{
  "train_examples": 145000,
  "norm": "groupnorm",
  "label_smoothing": 0.1,
  "max_grad_norm": 1.0,
  "max_steps": 20000
}
Rows from block 6, named by matrix and row number. Each number is 200 + 30 x the weight over its row's rms, rounded and kept within 0 to 999. All counts start at 0. After the name is the row's rms in percent of the matrix's.
# short1: shortcut pointwise conv (model.blocks.6.short.1.weight, 784x448x1x1), inputs 0-89
short1.422,111,172,175,220,220,165,231,226,215,179,206,200,170,214,251,174,208,226,207,264,233,215,251,215,192,146,187,245,231,205,197,220,176,258,174,221,224,230,204,194,197,226,191,199,199,134,204,185,236,196,204,170,187,233,211,213,225,194,197,196,208,192,210,172,194,175,252,201,228,232,242,158,197,212,181,174,202,216,219,240,198,189,223,139,201,221,204,211,176,231,203
short1.423,107,185,208,198,217,150,219,249,220,160,192,152,259,242,180,173,200,188,190,230,210,194,217,242,216,150,210,208,250,184,166,191,168,238,208,224,235,229,232,212,191,213,227,199,196,162,191,213,218,161,165,180,155,191,129,216,219,174,253,207,147,258,198,227,204,136,238,196,224,222,230,165,149,207,224,165,178,214,218,192,210,177,182,158,210,203,156,156,225,213,231
short1.424,104,207,228,204,230,215,167,256,158,264,172,180,109,167,225,217,184,204,187,193,237,267,217,181,198,206,166,163,172,206,208,173,222,160,212,236,192,192,187,213,171,198,199,218,234,226,176,136,217,201,192,216,216,184,191,210,139,192,174,193,235,201,242,193,270,183,198,213,232,200,229,204,213,222,210,207,219,182,171,227,225,239,180,186,227,216,188,228,189,226,213
short1.425,129,226,220,216,248,180,210,180,210,188,227,173,206,113,170,212,204,246,200,161,203,215,156,211,201,200,195,205,181,208,216,170,200,140,194,204,187,192,130,165,141,202,121,219,140,153,197,182,188,217,203,179,218,219,247,183,188,198,171,176,130,193,202,159,234,200,162,203,175,183,179,170,231,202,183,184,207,230,200,180,193,169,173,217,134,151,195,218,230,168,224
short1.426,104,198,228,222,262,200,194,236,218,200,232,238,227,221,256,211,186,216,241,122,219,187,178,220,238,249,248,231,196,228,204,209,222,253,187,235,244,198,153,224,136,213,163,246,210,258,237,198,194,155,233,245,215,181,211,203,145,207,232,207,221,194,230,190,224,212,166,229,247,227,160,181,182,219,228,233,133,151,186,217,129,188,216,198,255,210,148,239,234,260,214
short1.427,126,157,187,200,231,206,208,181,256,167,216,230,233,204,243,205,204,229,227,162,213,199,186,175,174,202,197,203,174,189,195,221,234,180,191,220,191,216,162,201,216,165,169,167,200,162,234,157,174,227,214,222,208,236,178,218,166,198,191,235,207,183,214,172,215,199,189,206,210,224,137,169,244,236,173,182,247,218,193,239,188,182,234,183,149,186,191,238,187,205,167
short1.428,103,224,207,211,210,219,179,216,217,151,197,189,143,165,178,221,174,125,169,210,179,207,206,212,190,247,164,154,194,223,247,159,207,160,159,177,201,239,267,214,177,228,227,180,232,204,160,152,199,159,169,177,223,255,219,272,177,179,190,219,206,211,175,254,157,211,257,186,194,173,224,174,246,216,165,208,262,207,184,224,167,217,189,186,210,245,169,207,161,208,210
short1.429,107,219,201,169,205,204,233,215,230,162,201,235,224,248,197,239,214,195,209,155,228,185,182,234,225,224,228,198,222,217,256,217,234,190,189,182,239,179,207,216,248,209,223,223,180,232,193,239,218,201,223,199,200,211,163,167,208,216,201,188,178,221,190,234,130,207,182,226,220,230,170,175,233,197,228,218,216,220,195,184,156,198,222,146,237,229,229,187,205,230,215
short1.430,106,209,257,211,253,170,209,253,231,175,235,218,216,200,228,191,233,258,205,160,163,237,172,223,231,210,250,267,193,221,234,203,211,274,195,244,256,238,174,191,181,149,178,229,159,236,234,211,177,209,239,236,190,190,252,217,233,198,212,207,151,214,207,162,258,205,209,247,242,207,182,185,229,214,193,227,150,186,206,221,185,173,193,256,258,184,216,242,222,256,217
short1.431,102,223,242,140,178,184,197,154,201,188,199,178,189,207,179,211,210,239,135,236,228,166,184,234,160,184,198,155,208,215,248,158,207,144,188,143,202,203,199,230,206,212,233,179,263,202,203,204,136,235,207,128,239,207,209,162,222,193,209,251,251,221,206,203,226,224,237,215,149,193,138,184,245,211,166,236,214,181,222,193,190,178,161,144,173,213,184,206,181,199,198
short1.432,109,189,205,220,144,202,164,218,186,214,191,169,187,184,151,176,197,194,186,182,185,183,230,175,208,222,201,189,197,200,151,192,196,161,215,128,224,167,229,230,149,198,207,231,204,205,194,212,165,174,166,198,198,151,205,239,163,217,215,191,196,221,178,206,253,189,181,232,199,158,172,213,247,185,194,170,182,156,115,184,193,211,182,230,163,222,225,234,216,191,203
short1.433,108,239,240,228,184,181,231,214,197,210,192,143,210,251,200,179,215,193,268,199,200,218,223,218,239,227,225,253,206,191,175,171,162,229,204,246,236,223,220,217,219,161,219,215,198,246,216,237,216,239,186,219,211,202,225,221,231,173,260,210,275,209,222,209,160,181,231,203,218,196,222,232,209,219,168,211,252,176,201,276,176,191,176,242,211,205,185,216,195,226,211
short1.434,098,175,181,185,232,209,199,173,212,174,187,195,219,208,193,168,128,225,202,219,205,176,192,158,196,139,210,169,222,190,194,217,201,201,198,220,169,182,199,155,165,233,174,207,171,137,208,197,180,190,191,228,176,166,192,219,147,213,149,165,187,161,251,150,209,195,185,187,178,210,190,158,212,159,218,186,197,182,192,159,203,218,217,198,158,149,197,185,203,142,191
short1.435,095,253,224,237,230,219,204,217,189,176,214,180,169,199,148,208,137,182,160,178,153,170,190,215,207,252,171,168,207,204,223,192,220,190,156,182,181,254,265,218,189,204,250,193,234,223,138,171,234,180,187,200,217,269,241,264,158,172,196,227,209,190,175,282,162,236,248,183,217,190,203,170,223,236,202,210,276,240,190,214,132,212,192,189,209,220,140,182,196,181,212
short1.436,083,217,250,254,157,161,191,225,218,239,251,243,149,137,208,186,164,193,135,176,227,168,216,152,151,184,172,243,205,242,189,206,184,235,186,220,159,247,235,133,218,190,230,180,217,199,167,173,258,221,236,180,233,226,218,173,181,229,160,156,171,180,198,249,181,245,240,129,201,144,221,239,170,228,230,251,161,232,174,260,171,175,202,247,185,178,149,222,246,232,149
short1.437,106,191,188,227,233,178,237,217,233,246,207,237,178,222,206,210,121,193,228,166,216,234,190,182,202,193,203,190,246,221,141,209,250,213,193,213,187,212,217,193,225,241,227,221,229,177,179,150,263,154,197,209,198,184,200,255,202,214,160,194,220,234,218,210,197,218,226,198,186,227,193,209,180,236,178,208,181,178,182,188,202,187,224,194,229,166,179,230,207,181,169
short1.438,103,218,190,123,208,215,217,192,191,145,218,191,161,160,195,213,149,226,190,231,187,187,233,212,147,178,177,166,189,198,224,162,188,173,196,172,166,257,254,205,202,223,217,158,235,190,139,185,187,167,214,210,202,239,227,232,185,204,157,229,212,214,193,237,164,214,253,134,203,174,160,189,199,218,209,208,232,201,221,230,161,202,169,160,181,226,168,137,211,176,214
short1.439,111,197,214,171,272,227,217,237,216,204,222,248,165,224,257,176,181,213,230,163,238,214,171,217,239,228,235,209,202,216,227,214,206,218,188,248,237,163,173,193,215,242,174,233,171,254,222,205,218,188,226,246,220,187,208,204,142,205,172,179,158,193,246,200,245,192,130,227,245,242,197,148,190,223,194,223,155,126,205,202,163,217,222,180,249,224,160,197,219,246,204
short1.440,085,217,240,233,182,190,189,191,200,229,175,181,179,204,199,236,238,217,198,218,186,236,240,167,265,228,226,261,157,230,144,205,200,237,244,233,229,196,172,205,187,170,180,229,179,213,173,215,161,231,230,219,244,193,237,179,227,179,223,215,170,212,192,194,214,181,194,250,157,181,227,192,222,248,251,223,223,221,184,206,191,208,216,217,244,184,265,262,220,244,217
short1.441,091,225,252,260,179,141,216,204,186,220,239,166,198,225,185,185,157,213,195,179,229,169,215,222,214,244,174,157,238,218,208,203,227,188,181,204,194,226,195,220,153,222,196,231,224,159,201,161,215,195,147,196,204,142,213,235,150,203,195,202,246,170,198,200,201,183,207,183,220,203,180,172,162,238,200,254,166,221,165,159,209,174,186,184,210,203,184,209,235,189,187
short1.442,103,230,195,141,207,217,208,199,220,156,183,218,161,157,180,225,167,222,179,220,191,193,218,212,123,181,142,169,215,203,224,162,204,115,190,155,178,256,242,190,159,225,225,158,221,213,134,144,165,172,221,156,213,218,203,232,205,209,173,199,212,207,179,256,157,223,252,138,191,153,165,194,221,203,223,225,225,171,210,220,160,210,175,146,197,227,195,152,182,196,217
short1.443,111,182,196,190,132,195,162,180,221,176,180,200,237,195,197,244,204,191,139,173,163,169,219,226,218,198,277,245,169,242,204,206,229,204,205,170,244,194,167,238,215,245,237,207,246,180,258,228,185,177,186,173,253,148,211,192,251,238,218,262,228,248,138,193,182,177,182,262,211,202,132,184,224,221,204,203,118,234,198,222,147,199,204,148,173,203,183,229,232,194,186
short1.444,117,216,233,162,168,188,162,156,196,191,204,191,161,199,190,204,204,234,112,232,228,136,201,224,155,174,175,151,171,217,239,193,208,137,207,140,182,146,143,237,212,181,222,190,254,183,174,199,134,230,213,100,198,195,209,100,212,203,221,239,247,215,175,160,210,228,156,197,146,200,151,206,231,221,148,232,205,194,210,206,185,178,184,176,167,205,178,217,213,195,201
short1.445,115,173,206,210,251,235,236,160,226,222,166,234,184,227,196,149,148,218,234,169,219,183,204,188,222,158,200,173,258,213,177,231,226,235,151,220,176,192,176,176,200,271,200,217,159,193,181,205,181,197,191,226,215,197,182,251,173,229,203,179,147,194,240,146,205,212,171,197,195,216,255,144,228,177,192,205,204,171,134,158,216,237,233,184,191,152,204,188,189,159,193
short1.446,094,207,248,173,216,123,205,215,197,156,194,192,249,237,225,232,199,220,206,190,206,171,217,241,206,216,187,210,207,201,235,210,193,226,211,214,227,180,179,243,218,218,215,230,224,201,220,216,122,249,216,147,217,173,195,220,192,144,261,242,224,210,187,202,172,168,189,196,228,226,108,198,176,230,234,221,187,256,235,253,93,149,189,146,216,166,166,231,221,237,227
short1.447,105,217,186,225,194,228,209,221,184,261,179,143,176,176,174,249,192,245,216,271,211,220,179,245,163,271,181,175,199,157,203,172,210,131,200,224,226,202,201,218,144,228,223,192,269,245,173,191,170,185,181,155,216,220,193,218,190,181,191,201,255,209,254,198,206,186,235,237,227,164,194,174,220,212,194,199,249,186,207,212,194,210,163,194,236,256,218,154,189,247,217
short1.448,121,218,222,212,227,173,196,158,231,223,218,223,162,184,224,198,177,237,196,172,245,168,209,215,192,184,197,204,149,208,220,225,238,221,235,202,169,198,197,218,217,144,208,203,204,189,208,218,183,235,232,152,229,222,222,212,184,234,213,227,223,185,194,210,225,233,209,151,176,231,134,226,232,185,192,213,218,229,217,195,214,182,224,223,146,176,179,240,223,137,232
short1.449,091,218,242,119,203,194,210,215,177,143,225,190,209,204,216,157,225,179,216,243,250,250,185,229,206,192,204,247,219,195,214,167,163,210,184,191,248,243,239,183,201,210,211,184,234,200,216,157,231,202,224,286,237,218,188,202,234,191,174,204,221,215,209,200,197,169,237,253,211,200,201,146,215,224,194,218,181,166,243,249,229,194,190,198,232,224,222,185,196,261,195
short1.450,089,154,271,203,239,193,222,210,198,196,171,179,219,248,197,198,156,216,212,161,221,251,202,191,224,201,183,201,228,236,171,200,192,190,185,209,177,201,166,201,189,175,205,168,150,161,168,197,238,235,167,232,227,124,183,260,173,210,214,210,146,204,216,141,232,168,188,200,211,198,235,150,145,179,184,248,191,234,167,207,222,186,194,201,202,182,178,204,224,196,215
short1.451,096,186,238,191,145,221,179,220,213,202,178,202,198,209,104,245,195,176,156,200,194,166,168,209,216,212,212,173,200,202,225,245,250,157,201,129,226,181,196,207,198,180,218,231,224,162,172,205,166,215,191,209,189,214,208,209,180,210,201,192,224,231,123,203,210,203,188,244,182,186,193,216,235,221,212,227,185,199,195,162,190,229,225,201,220,201,205,186,227,198,220
short1.452,086,176,170,167,271,205,212,210,198,187,190,206,180,185,222,211,207,234,246,183,211,143,189,188,163,129,207,187,247,199,242,211,166,202,217,212,146,216,236,170,204,195,229,187,170,211,154,239,170,171,195,187,180,129,200,227,203,228,166,154,131,148,238,225,234,219,229,165,213,176,233,224,116,163,171,194,178,197,192,223,208,211,209,200,193,144,177,138,219,175,209
short1.453,104,235,195,198,177,182,168,201,194,210,211,138,185,214,215,152,199,224,220,151,198,233,171,210,234,235,198,238,251,183,150,211,172,200,176,211,234,199,223,190,184,160,174,228,210,180,260,229,129,176,196,208,216,214,164,236,240,163,183,205,211,226,189,197,209,198,211,262,193,193,160,156,233,217,251,187,246,197,201,214,222,203,197,201,205,195,194,227,173,188,211
short1.454,090,207,216,151,223,242,233,227,205,182,164,188,192,163,216,226,199,226,203,267,186,224,224,246,199,189,159,162,225,186,253,183,202,161,207,211,204,251,259,195,180,251,194,208,267,180,171,218,217,142,225,193,220,203,181,232,214,205,139,203,247,237,223,237,177,205,252,223,209,169,164,151,230,207,235,193,214,178,222,229,184,231,191,128,229,226,240,217,171,212,236
short1.455,094,188,241,229,210,190,206,226,182,237,190,137,226,244,188,185,190,225,219,164,218,257,188,195,238,228,192,206,237,187,220,190,169,220,168,231,230,211,211,240,192,183,181,201,236,178,231,215,178,209,172,240,210,187,188,277,184,164,234,243,255,223,220,158,230,171,231,244,210,205,195,157,228,241,205,218,229,239,208,213,217,199,181,219,224,210,193,216,202,175,221
short1.456,104,189,233,216,222,178,206,230,188,216,208,157,224,229,197,217,167,211,214,212,228,209,216,185,207,221,201,207,195,225,207,187,141,198,206,228,211,214,140,249,193,217,213,213,238,204,218,266,138,203,207,177,198,128,183,257,197,154,261,234,240,222,234,135,203,165,203,200,233,223,172,211,157,231,245,233,212,274,210,239,153,198,160,188,238,209,180,203,200,206,223
short1.457,105,218,228,185,217,219,207,242,216,193,167,181,170,168,194,180,218,243,238,250,204,286,160,238,202,211,201,232,214,183,183,156,224,236,180,255,222,229,234,187,195,245,167,200,216,204,205,196,242,200,203,195,173,198,183,199,221,200,193,199,177,213,235,181,234,175,223,237,228,193,212,157,218,228,195,184,209,150,195,238,237,233,186,232,245,213,218,207,167,259,225
short1.458,097,190,242,234,215,198,207,224,187,234,188,133,220,236,203,189,210,223,215,208,221,257,204,195,249,231,200,210,228,183,208,185,164,216,173,230,239,214,211,238,192,197,179,202,233,161,231,208,189,209,178,238,211,194,202,270,203,164,228,240,257,231,215,168,235,175,236,259,221,204,190,159,232,236,204,214,235,231,201,208,211,204,177,230,238,226,193,222,191,192,237
short1.459,105,246,225,177,207,227,217,227,192,195,224,168,189,177,219,230,138,234,245,249,196,217,224,240,155,218,154,158,216,192,207,147,182,152,183,225,196,257,240,220,163,243,231,161,254,246,185,160,228,176,233,222,236,214,235,237,212,197,170,236,235,231,240,237,178,203,252,155,266,173,163,169,175,218,248,222,236,187,213,259,183,215,147,128,235,226,178,192,202,225,235
short1.460,089,208,202,255,179,187,249,177,268,176,173,260,167,212,161,199,163,191,218,172,237,146,243,216,186,179,152,144,268,246,218,240,252,159,212,197,162,192,192,150,239,222,253,199,152,167,144,170,211,243,196,146,236,147,190,189,208,238,184,189,132,244,196,243,177,214,206,175,189,193,177,200,209,160,161,199,171,195,177,169,213,214,243,187,133,165,203,199,196,166,156
short1.461,078,250,199,248,165,133,171,196,212,209,243,214,200,209,217,176,175,219,178,164,217,125,271,206,200,184,154,163,184,204,188,203,234,178,193,196,209,225,188,156,215,213,272,223,178,162,181,170,186,217,153,141,220,164,225,194,195,206,174,182,172,229,180,239,138,206,218,213,181,188,146,194,233,190,220,204,158,220,223,193,148,187,190,182,169,185,168,206,241,184,153
short1.462,104,170,185,200,274,173,189,225,225,177,177,216,234,220,195,203,163,251,219,168,188,196,222,193,212,195,209,207,241,223,203,235,204,227,194,233,177,198,222,147,187,191,160,208,152,261,199,232,145,220,233,264,141,218,217,240,159,220,205,201,140,174,237,193,263,217,193,171,245,193,207,188,148,154,204,201,232,221,199,203,176,203,233,215,250,151,166,190,222,180,182
short1.463,092,216,230,199,216,189,204,201,193,187,220,131,274,213,213,256,229,233,208,182,181,224,212,203,221,202,202,167,217,182,256,198,219,183,192,214,206,225,227,162,166,201,208,212,133,179,207,232,237,203,168,220,229,213,236,256,219,165,203,171,129,233,182,186,238,186,252,237,199,172,199,197,250,184,226,197,238,268,204,174,201,179,172,203,220,200,234,225,198,205,230
short1.464,089,198,241,232,189,258,197,200,214,233,152,157,216,178,160,227,209,175,246,250,193,203,221,183,193,185,194,170,226,188,179,190,217,186,182,158,231,219,254,232,183,216,214,213,209,224,219,223,213,213,190,177,274,196,185,250,213,177,197,186,236,231,174,204,243,179,241,244,160,160,178,171,211,185,155,211,217,156,207,179,170,251,181,243,227,239,239,219,218,188,265
short1.465,085,208,240,103,229,191,201,253,196,140,194,199,199,217,171,175,170,198,230,257,238,234,185,227,237,174,192,218,212,202,149,198,195,194,188,211,232,230,220,173,199,226,209,230,212,208,213,218,190,199,210,237,231,180,166,210,216,181,199,198,198,225,206,181,183,158,218,234,198,233,205,159,211,229,174,209,189,167,203,214,197,184,212,221,244,222,222,192,197,257,215
short1.466,099,243,240,158,213,211,221,228,187,178,223,172,166,172,157,212,168,222,178,240,194,195,203,249,147,224,160,159,209,195,219,140,192,126,184,184,204,256,255,202,171,235,245,154,241,211,173,180,184,167,208,184,250,230,233,248,232,192,167,216,227,250,186,247,190,197,257,182,229,159,153,179,212,212,230,233,235,140,224,252,165,198,138,189,232,242,196,165,202,217,204
short1.467,090,206,211,152,236,227,233,200,189,189,190,182,249,160,161,253,153,210,210,246,206,235,210,246,197,201,172,150,209,213,258,181,203,175,193,228,167,232,239,198,182,260,156,206,230,176,199,210,177,170,200,209,183,205,201,205,179,215,194,172,171,178,195,233,187,192,230,187,196,166,171,166,191,196,225,194,221,217,216,228,165,215,180,192,206,203,212,191,165,210,221
short1.468,101,213,225,216,196,191,200,216,171,219,190,124,214,228,138,193,192,188,225,200,205,220,178,204,238,217,217,169,224,189,214,177,163,185,188,181,229,182,216,252,189,214,206,199,237,211,210,190,208,190,176,239,180,216,233,240,177,158,209,236,245,186,180,194,187,173,181,233,196,209,197,156,235,238,215,222,240,209,226,197,173,211,176,234,240,187,212,194,184,208,209
short1.469,100,211,198,253,217,167,180,220,197,218,233,203,172,248,245,170,174,184,202,158,203,215,208,169,265,199,198,224,227,215,258,201,214,212,144,176,131,164,201,232,179,200,195,226,216,161,193,178,161,187,164,228,202,207,238,128,171,242,244,189,196,186,193,220,152,220,169,194,201,214,175,200,229,204,172,200,175,243,250,186,199,196,214,234,240,201,175,194,177,158,174
short1.470,084,209,222,198,167,210,168,190,211,232,209,231,176,142,144,200,156,181,189,160,216,151,198,182,160,150,162,248,167,251,181,198,226,238,195,142,158,230,218,148,196,198,223,202,188,159,134,123,254,212,211,184,192,161,185,225,167,236,148,159,160,193,175,216,143,225,217,146,175,177,233,203,130,197,172,238,152,205,163,245,173,207,195,230,135,178,145,179,254,186,196
short1.471,107,198,215,233,236,182,240,244,212,198,217,200,255,213,240,218,216,228,225,156,196,238,194,236,229,223,240,210,204,182,199,163,181,237,178,220,208,214,239,195,250,210,203,208,212,222,141,226,191,210,207,253,200,196,224,269,250,148,228,233,221,235,203,212,224,184,237,213,241,211,209,204,211,223,200,187,235,247,138,193,209,189,193,279,258,219,216,160,161,209,203
short1.472,102,216,233,225,162,224,158,241,228,264,225,184,231,177,164,235,161,211,215,185,232,226,131,143,204,235,217,225,152,235,176,214,217,223,179,186,258,178,218,218,167,174,219,248,252,204,230,186,187,203,213,236,195,204,219,229,173,192,183,214,279,211,199,221,196,208,182,232,216,182,133,190,181,268,285,243,224,213,217,226,118,227,213,216,247,241,142,232,221,229,245
short1.473,120,221,223,226,243,169,199,187,193,230,221,192,214,161,168,207,205,225,202,152,215,186,149,206,204,201,191,187,223,190,248,176,177,138,190,207,188,185,159,188,133,176,118,210,182,188,162,217,184,227,180,173,171,228,236,169,202,173,163,188,155,195,195,189,242,193,169,189,155,190,157,163,216,202,226,145,209,232,251,187,239,174,191,220,137,163,184,208,229,161,221
short1.474,104,204,210,195,197,182,185,197,168,203,189,147,220,178,179,210,143,191,214,193,216,208,205,225,197,225,185,207,207,190,237,175,161,218,174,199,161,223,236,217,169,213,223,205,238,169,226,222,194,202,170,250,156,200,218,250,146,183,208,250,223,177,222,246,217,213,231,206,210,172,186,187,195,220,245,197,224,222,252,224,199,197,175,186,220,184,173,172,171,153,195
short1.475,093,205,174,129,237,228,231,185,194,185,209,179,227,166,190,207,151,231,215,218,201,220,231,188,205,157,187,168,217,191,176,221,186,213,179,203,180,242,254,138,228,239,209,218,162,209,218,240,178,179,215,238,148,225,205,223,156,218,198,130,152,189,213,242,188,205,232,215,212,180,182,146,220,163,256,170,232,209,206,215,179,226,201,177,197,172,241,191,169,200,219
short1.476,087,207,214,117,182,219,191,182,175,174,230,183,196,175,188,196,130,231,248,218,206,146,219,188,186,156,200,199,213,204,203,196,159,167,190,207,156,237,230,223,187,242,203,205,231,201,191,237,242,156,215,202,177,181,199,209,144,223,167,241,205,223,233,211,161,213,227,159,153,220,179,171,157,191,272,208,207,215,212,258,158,181,182,149,188,179,166,152,208,200,231
short1.477,097,225,213,195,228,163,222,190,198,176,206,199,186,189,170,237,158,222,187,172,175,183,239,201,258,214,175,179,195,180,262,207,202,187,208,184,205,238,252,227,186,224,213,242,230,194,163,189,223,155,185,194,169,195,227,222,172,184,177,225,189,189,183,234,171,214,234,246,214,193,190,168,230,211,197,189,234,208,247,208,153,178,220,169,211,179,219,216,159,208,191
short1.478,115,197,225,234,205,192,207,230,189,222,218,153,235,214,192,186,166,211,197,174,203,274,200,224,227,247,218,207,214,182,183,167,174,223,160,225,215,219,202,209,199,204,198,179,227,183,212,202,202,188,159,233,179,187,227,268,228,154,232,237,232,246,192,177,253,173,223,220,232,204,202,178,213,221,221,194,245,246,196,182,208,195,167,250,246,238,200,213,179,191,214
short1.479,118,186,192,207,239,198,237,201,199,220,169,197,123,240,225,170,225,252,264,232,209,185,215,210,228,151,131,194,236,224,162,203,203,241,182,216,204,217,200,216,198,252,202,208,175,205,185,206,154,222,188,179,182,210,198,253,226,201,241,183,156,204,203,161,184,205,216,199,233,224,250,196,197,200,187,205,200,197,164,210,215,220,196,167,218,209,230,225,152,205,166
short1.480,127,202,205,214,216,197,199,234,184,193,190,165,199,202,182,176,163,194,192,219,206,271,202,256,232,230,209,182,211,185,165,165,184,195,170,224,193,211,183,233,185,238,178,196,232,196,213,192,186,182,165,207,181,188,203,254,203,147,206,251,207,207,221,178,235,186,214,216,239,225,178,155,199,220,173,189,224,223,203,206,230,203,183,200,227,246,179,191,162,223,202
short1.481,114,204,183,239,228,197,243,175,235,240,177,233,237,227,114,222,140,217,173,124,225,188,194,143,210,162,220,128,268,204,174,231,221,173,186,212,179,195,187,139,223,235,232,213,163,181,191,197,236,198,200,248,156,199,165,214,182,231,155,121,172,190,263,147,190,223,190,206,174,221,231,185,216,168,201,197,228,239,151,173,220,218,234,236,178,152,158,154,180,173,183
short1.482,097,203,204,195,174,224,197,227,218,227,202,138,216,220,193,233,242,186,204,213,209,171,186,183,220,254,239,164,231,209,222,229,210,200,212,154,272,170,212,204,246,206,209,233,228,174,231,232,202,195,170,220,174,208,221,233,223,184,177,217,222,225,174,178,167,207,166,282,184,185,203,226,281,241,217,196,242,232,246,165,217,237,223,228,247,212,228,226,166,213,217
short1.483,101,213,237,211,190,211,175,208,214,221,200,154,177,150,157,165,213,184,188,208,203,203,235,153,175,208,199,182,175,210,133,178,188,198,218,159,210,218,209,194,130,166,187,193,178,164,210,168,178,221,130,257,213,208,200,217,219,180,161,164,177,214,164,166,176,198,220,242,198,163,208,198,224,230,199,215,216,221,196,139,169,219,180,224,221,192,191,197,196,178,247
short1.484,100,212,203,228,209,171,226,193,195,174,211,192,237,201,230,222,174,211,150,178,179,191,251,188,168,194,202,191,199,231,245,225,200,187,181,172,137,175,185,217,208,253,220,202,236,199,191,207,273,195,218,206,188,194,244,192,172,222,176,246,244,154,177,174,228,219,183,129,199,231,250,200,166,218,226,192,236,233,188,179,176,192,218,157,174,198,192,257,228,148,206
short1.485,102,190,230,236,218,190,222,221,193,216,204,148,215,238,153,184,181,189,185,202,202,267,213,231,238,203,209,215,246,192,211,176,174,200,176,209,191,230,185,241,188,207,157,191,232,195,195,210,183,205,173,243,198,166,203,247,203,160,244,260,224,220,201,151,208,173,220,208,222,205,175,144,182,218,197,207,220,228,221,222,217,207,178,221,235,218,179,199,185,199,210
short1.486,101,237,224,218,204,156,231,198,209,184,224,160,260,230,193,250,224,207,231,213,211,233,257,253,209,236,208,195,212,170,166,186,225,219,196,212,211,232,230,172,195,193,176,201,140,179,192,211,237,230,214,271,223,225,245,228,241,157,220,215,218,227,199,199,226,195,252,221,232,187,228,206,243,187,228,202,242,241,162,206,213,149,188,253,224,210,233,232,175,223,236
short1.487,087,225,242,263,202,200,193,244,170,246,222,126,214,214,171,189,152,217,220,150,219,233,167,158,248,270,197,220,237,202,204,191,181,209,156,212,214,163,232,222,189,192,196,208,248,176,231,200,191,207,171,256,202,230,239,276,170,166,191,239,252,218,204,197,226,188,185,249,233,196,200,145,224,249,220,214,247,222,220,209,217,213,183,224,261,232,172,211,191,194,220
short1.488,103,214,204,221,210,219,194,217,204,168,200,156,156,195,176,186,173,158,174,209,190,240,240,233,214,238,179,167,207,188,196,168,197,170,150,173,196,211,256,228,161,209,212,194,241,178,168,173,199,174,164,209,227,212,216,277,166,156,196,246,211,172,190,217,193,201,237,195,215,187,197,159,220,226,179,188,253,241,213,206,209,217,185,213,219,251,170,207,170,200,215
short1.489,109,137,226,155,240,180,222,239,230,199,204,234,175,207,245,171,228,206,211,209,209,209,221,227,194,165,202,194,232,181,157,191,184,241,204,234,200,230,194,241,206,188,178,179,189,245,173,140,193,187,204,163,187,196,227,235,231,155,241,248,167,242,229,202,227,185,224,184,240,230,198,204,194,180,206,179,211,213,131,189,212,177,204,171,259,171,205,207,202,223,207
short1.490,091,214,233,188,196,188,217,230,253,152,147,235,265,249,191,222,187,230,204,190,166,195,155,207,237,178,210,215,201,201,190,240,235,175,183,140,170,245,207,201,227,178,200,227,164,235,201,189,223,231,211,216,155,256,181,166,203,164,240,213,165,203,194,204,275,192,196,199,173,159,198,210,221,227,253,200,270,262,247,265,157,211,258,206,250,208,181,273,201,177,212
short1.491,112,207,225,256,191,189,220,232,199,231,224,168,222,204,184,191,205,228,195,154,192,271,179,223,239,230,219,219,214,195,204,153,179,224,185,208,187,193,216,196,217,165,202,193,215,200,164,183,161,207,205,252,199,189,214,234,249,168,215,209,237,231,183,192,257,184,214,222,223,185,164,165,224,227,199,202,236,246,191,192,185,202,169,286,228,221,192,191,173,182,222
short1.492,097,203,234,234,207,212,185,234,175,252,199,124,210,220,213,207,226,207,207,200,216,243,181,165,232,238,206,205,213,197,229,181,169,201,198,207,229,195,228,231,184,205,186,210,251,149,236,216,182,204,185,243,181,198,210,247,194,172,216,235,257,209,220,184,224,173,208,233,219,179,185,198,222,254,209,218,233,219,219,200,204,225,178,222,243,222,180,214,186,179,221
short1.493,097,154,233,180,210,193,209,164,199,127,208,194,184,201,237,158,188,205,231,263,235,183,176,212,214,195,195,183,199,198,217,183,195,158,180,187,176,210,187,179,168,235,218,203,223,124,213,177,210,221,189,244,221,227,191,224,226,194,160,222,206,194,211,141,207,203,199,192,166,211,192,137,213,209,178,201,215,205,220,202,221,182,208,197,156,209,224,201,197,166,202
short1.494,093,212,191,190,184,236,211,167,276,229,156,217,236,238,140,212,221,198,210,211,161,214,204,175,237,195,222,199,221,227,178,230,235,177,194,135,177,198,226,150,209,181,234,236,127,120,231,184,212,201,218,265,200,237,160,241,251,184,217,186,117,258,178,220,206,216,194,235,175,171,161,201,231,186,262,207,214,187,218,220,182,243,265,214,152,188,201,199,184,122,237
short1.495,118,243,210,181,231,170,196,214,189,214,205,130,223,251,173,199,209,197,285,200,190,222,207,259,250,219,201,228,239,155,136,199,221,224,208,265,235,209,193,189,183,230,193,255,195,232,196,187,245,229,137,246,213,209,229,224,213,166,194,228,184,205,219,185,259,212,210,229,262,197,237,191,247,207,210,192,248,206,177,230,223,169,189,210,282,199,189,212,220,240,214
short1.496,090,187,164,212,216,187,180,238,202,224,195,212,136,193,187,155,111,171,188,124,201,145,216,188,173,206,195,266,191,196,176,201,233,246,165,176,157,220,224,174,224,196,222,215,204,214,179,208,224,202,172,198,195,164,196,233,119,233,145,210,165,157,203,194,145,228,220,132,218,216,227,174,179,211,198,215,186,236,164,237,170,183,202,240,216,187,138,205,240,230,174
short1.497,110,226,207,196,162,174,186,193,169,179,209,170,194,238,218,191,216,194,297,182,202,194,217,251,223,220,153,237,216,180,124,161,193,179,202,266,247,247,228,204,189,155,234,255,150,278,216,203,206,193,169,247,211,195,225,187,189,187,215,221,192,221,235,219,176,205,225,200,266,205,198,225,215,183,173,186,205,182,173,279,144,178,171,206,264,223,190,211,207,251,191
short1.498,087,245,194,280,155,173,189,199,195,194,230,203,150,174,188,170,155,195,188,169,220,118,265,219,213,222,147,150,182,196,194,203,236,189,173,205,209,206,183,156,200,230,254,230,124,177,185,174,233,226,142,189,239,184,205,189,156,217,175,146,141,181,184,244,171,217,215,203,199,192,170,160,216,148,195,178,142,229,193,165,179,165,193,182,178,214,166,214,233,180,155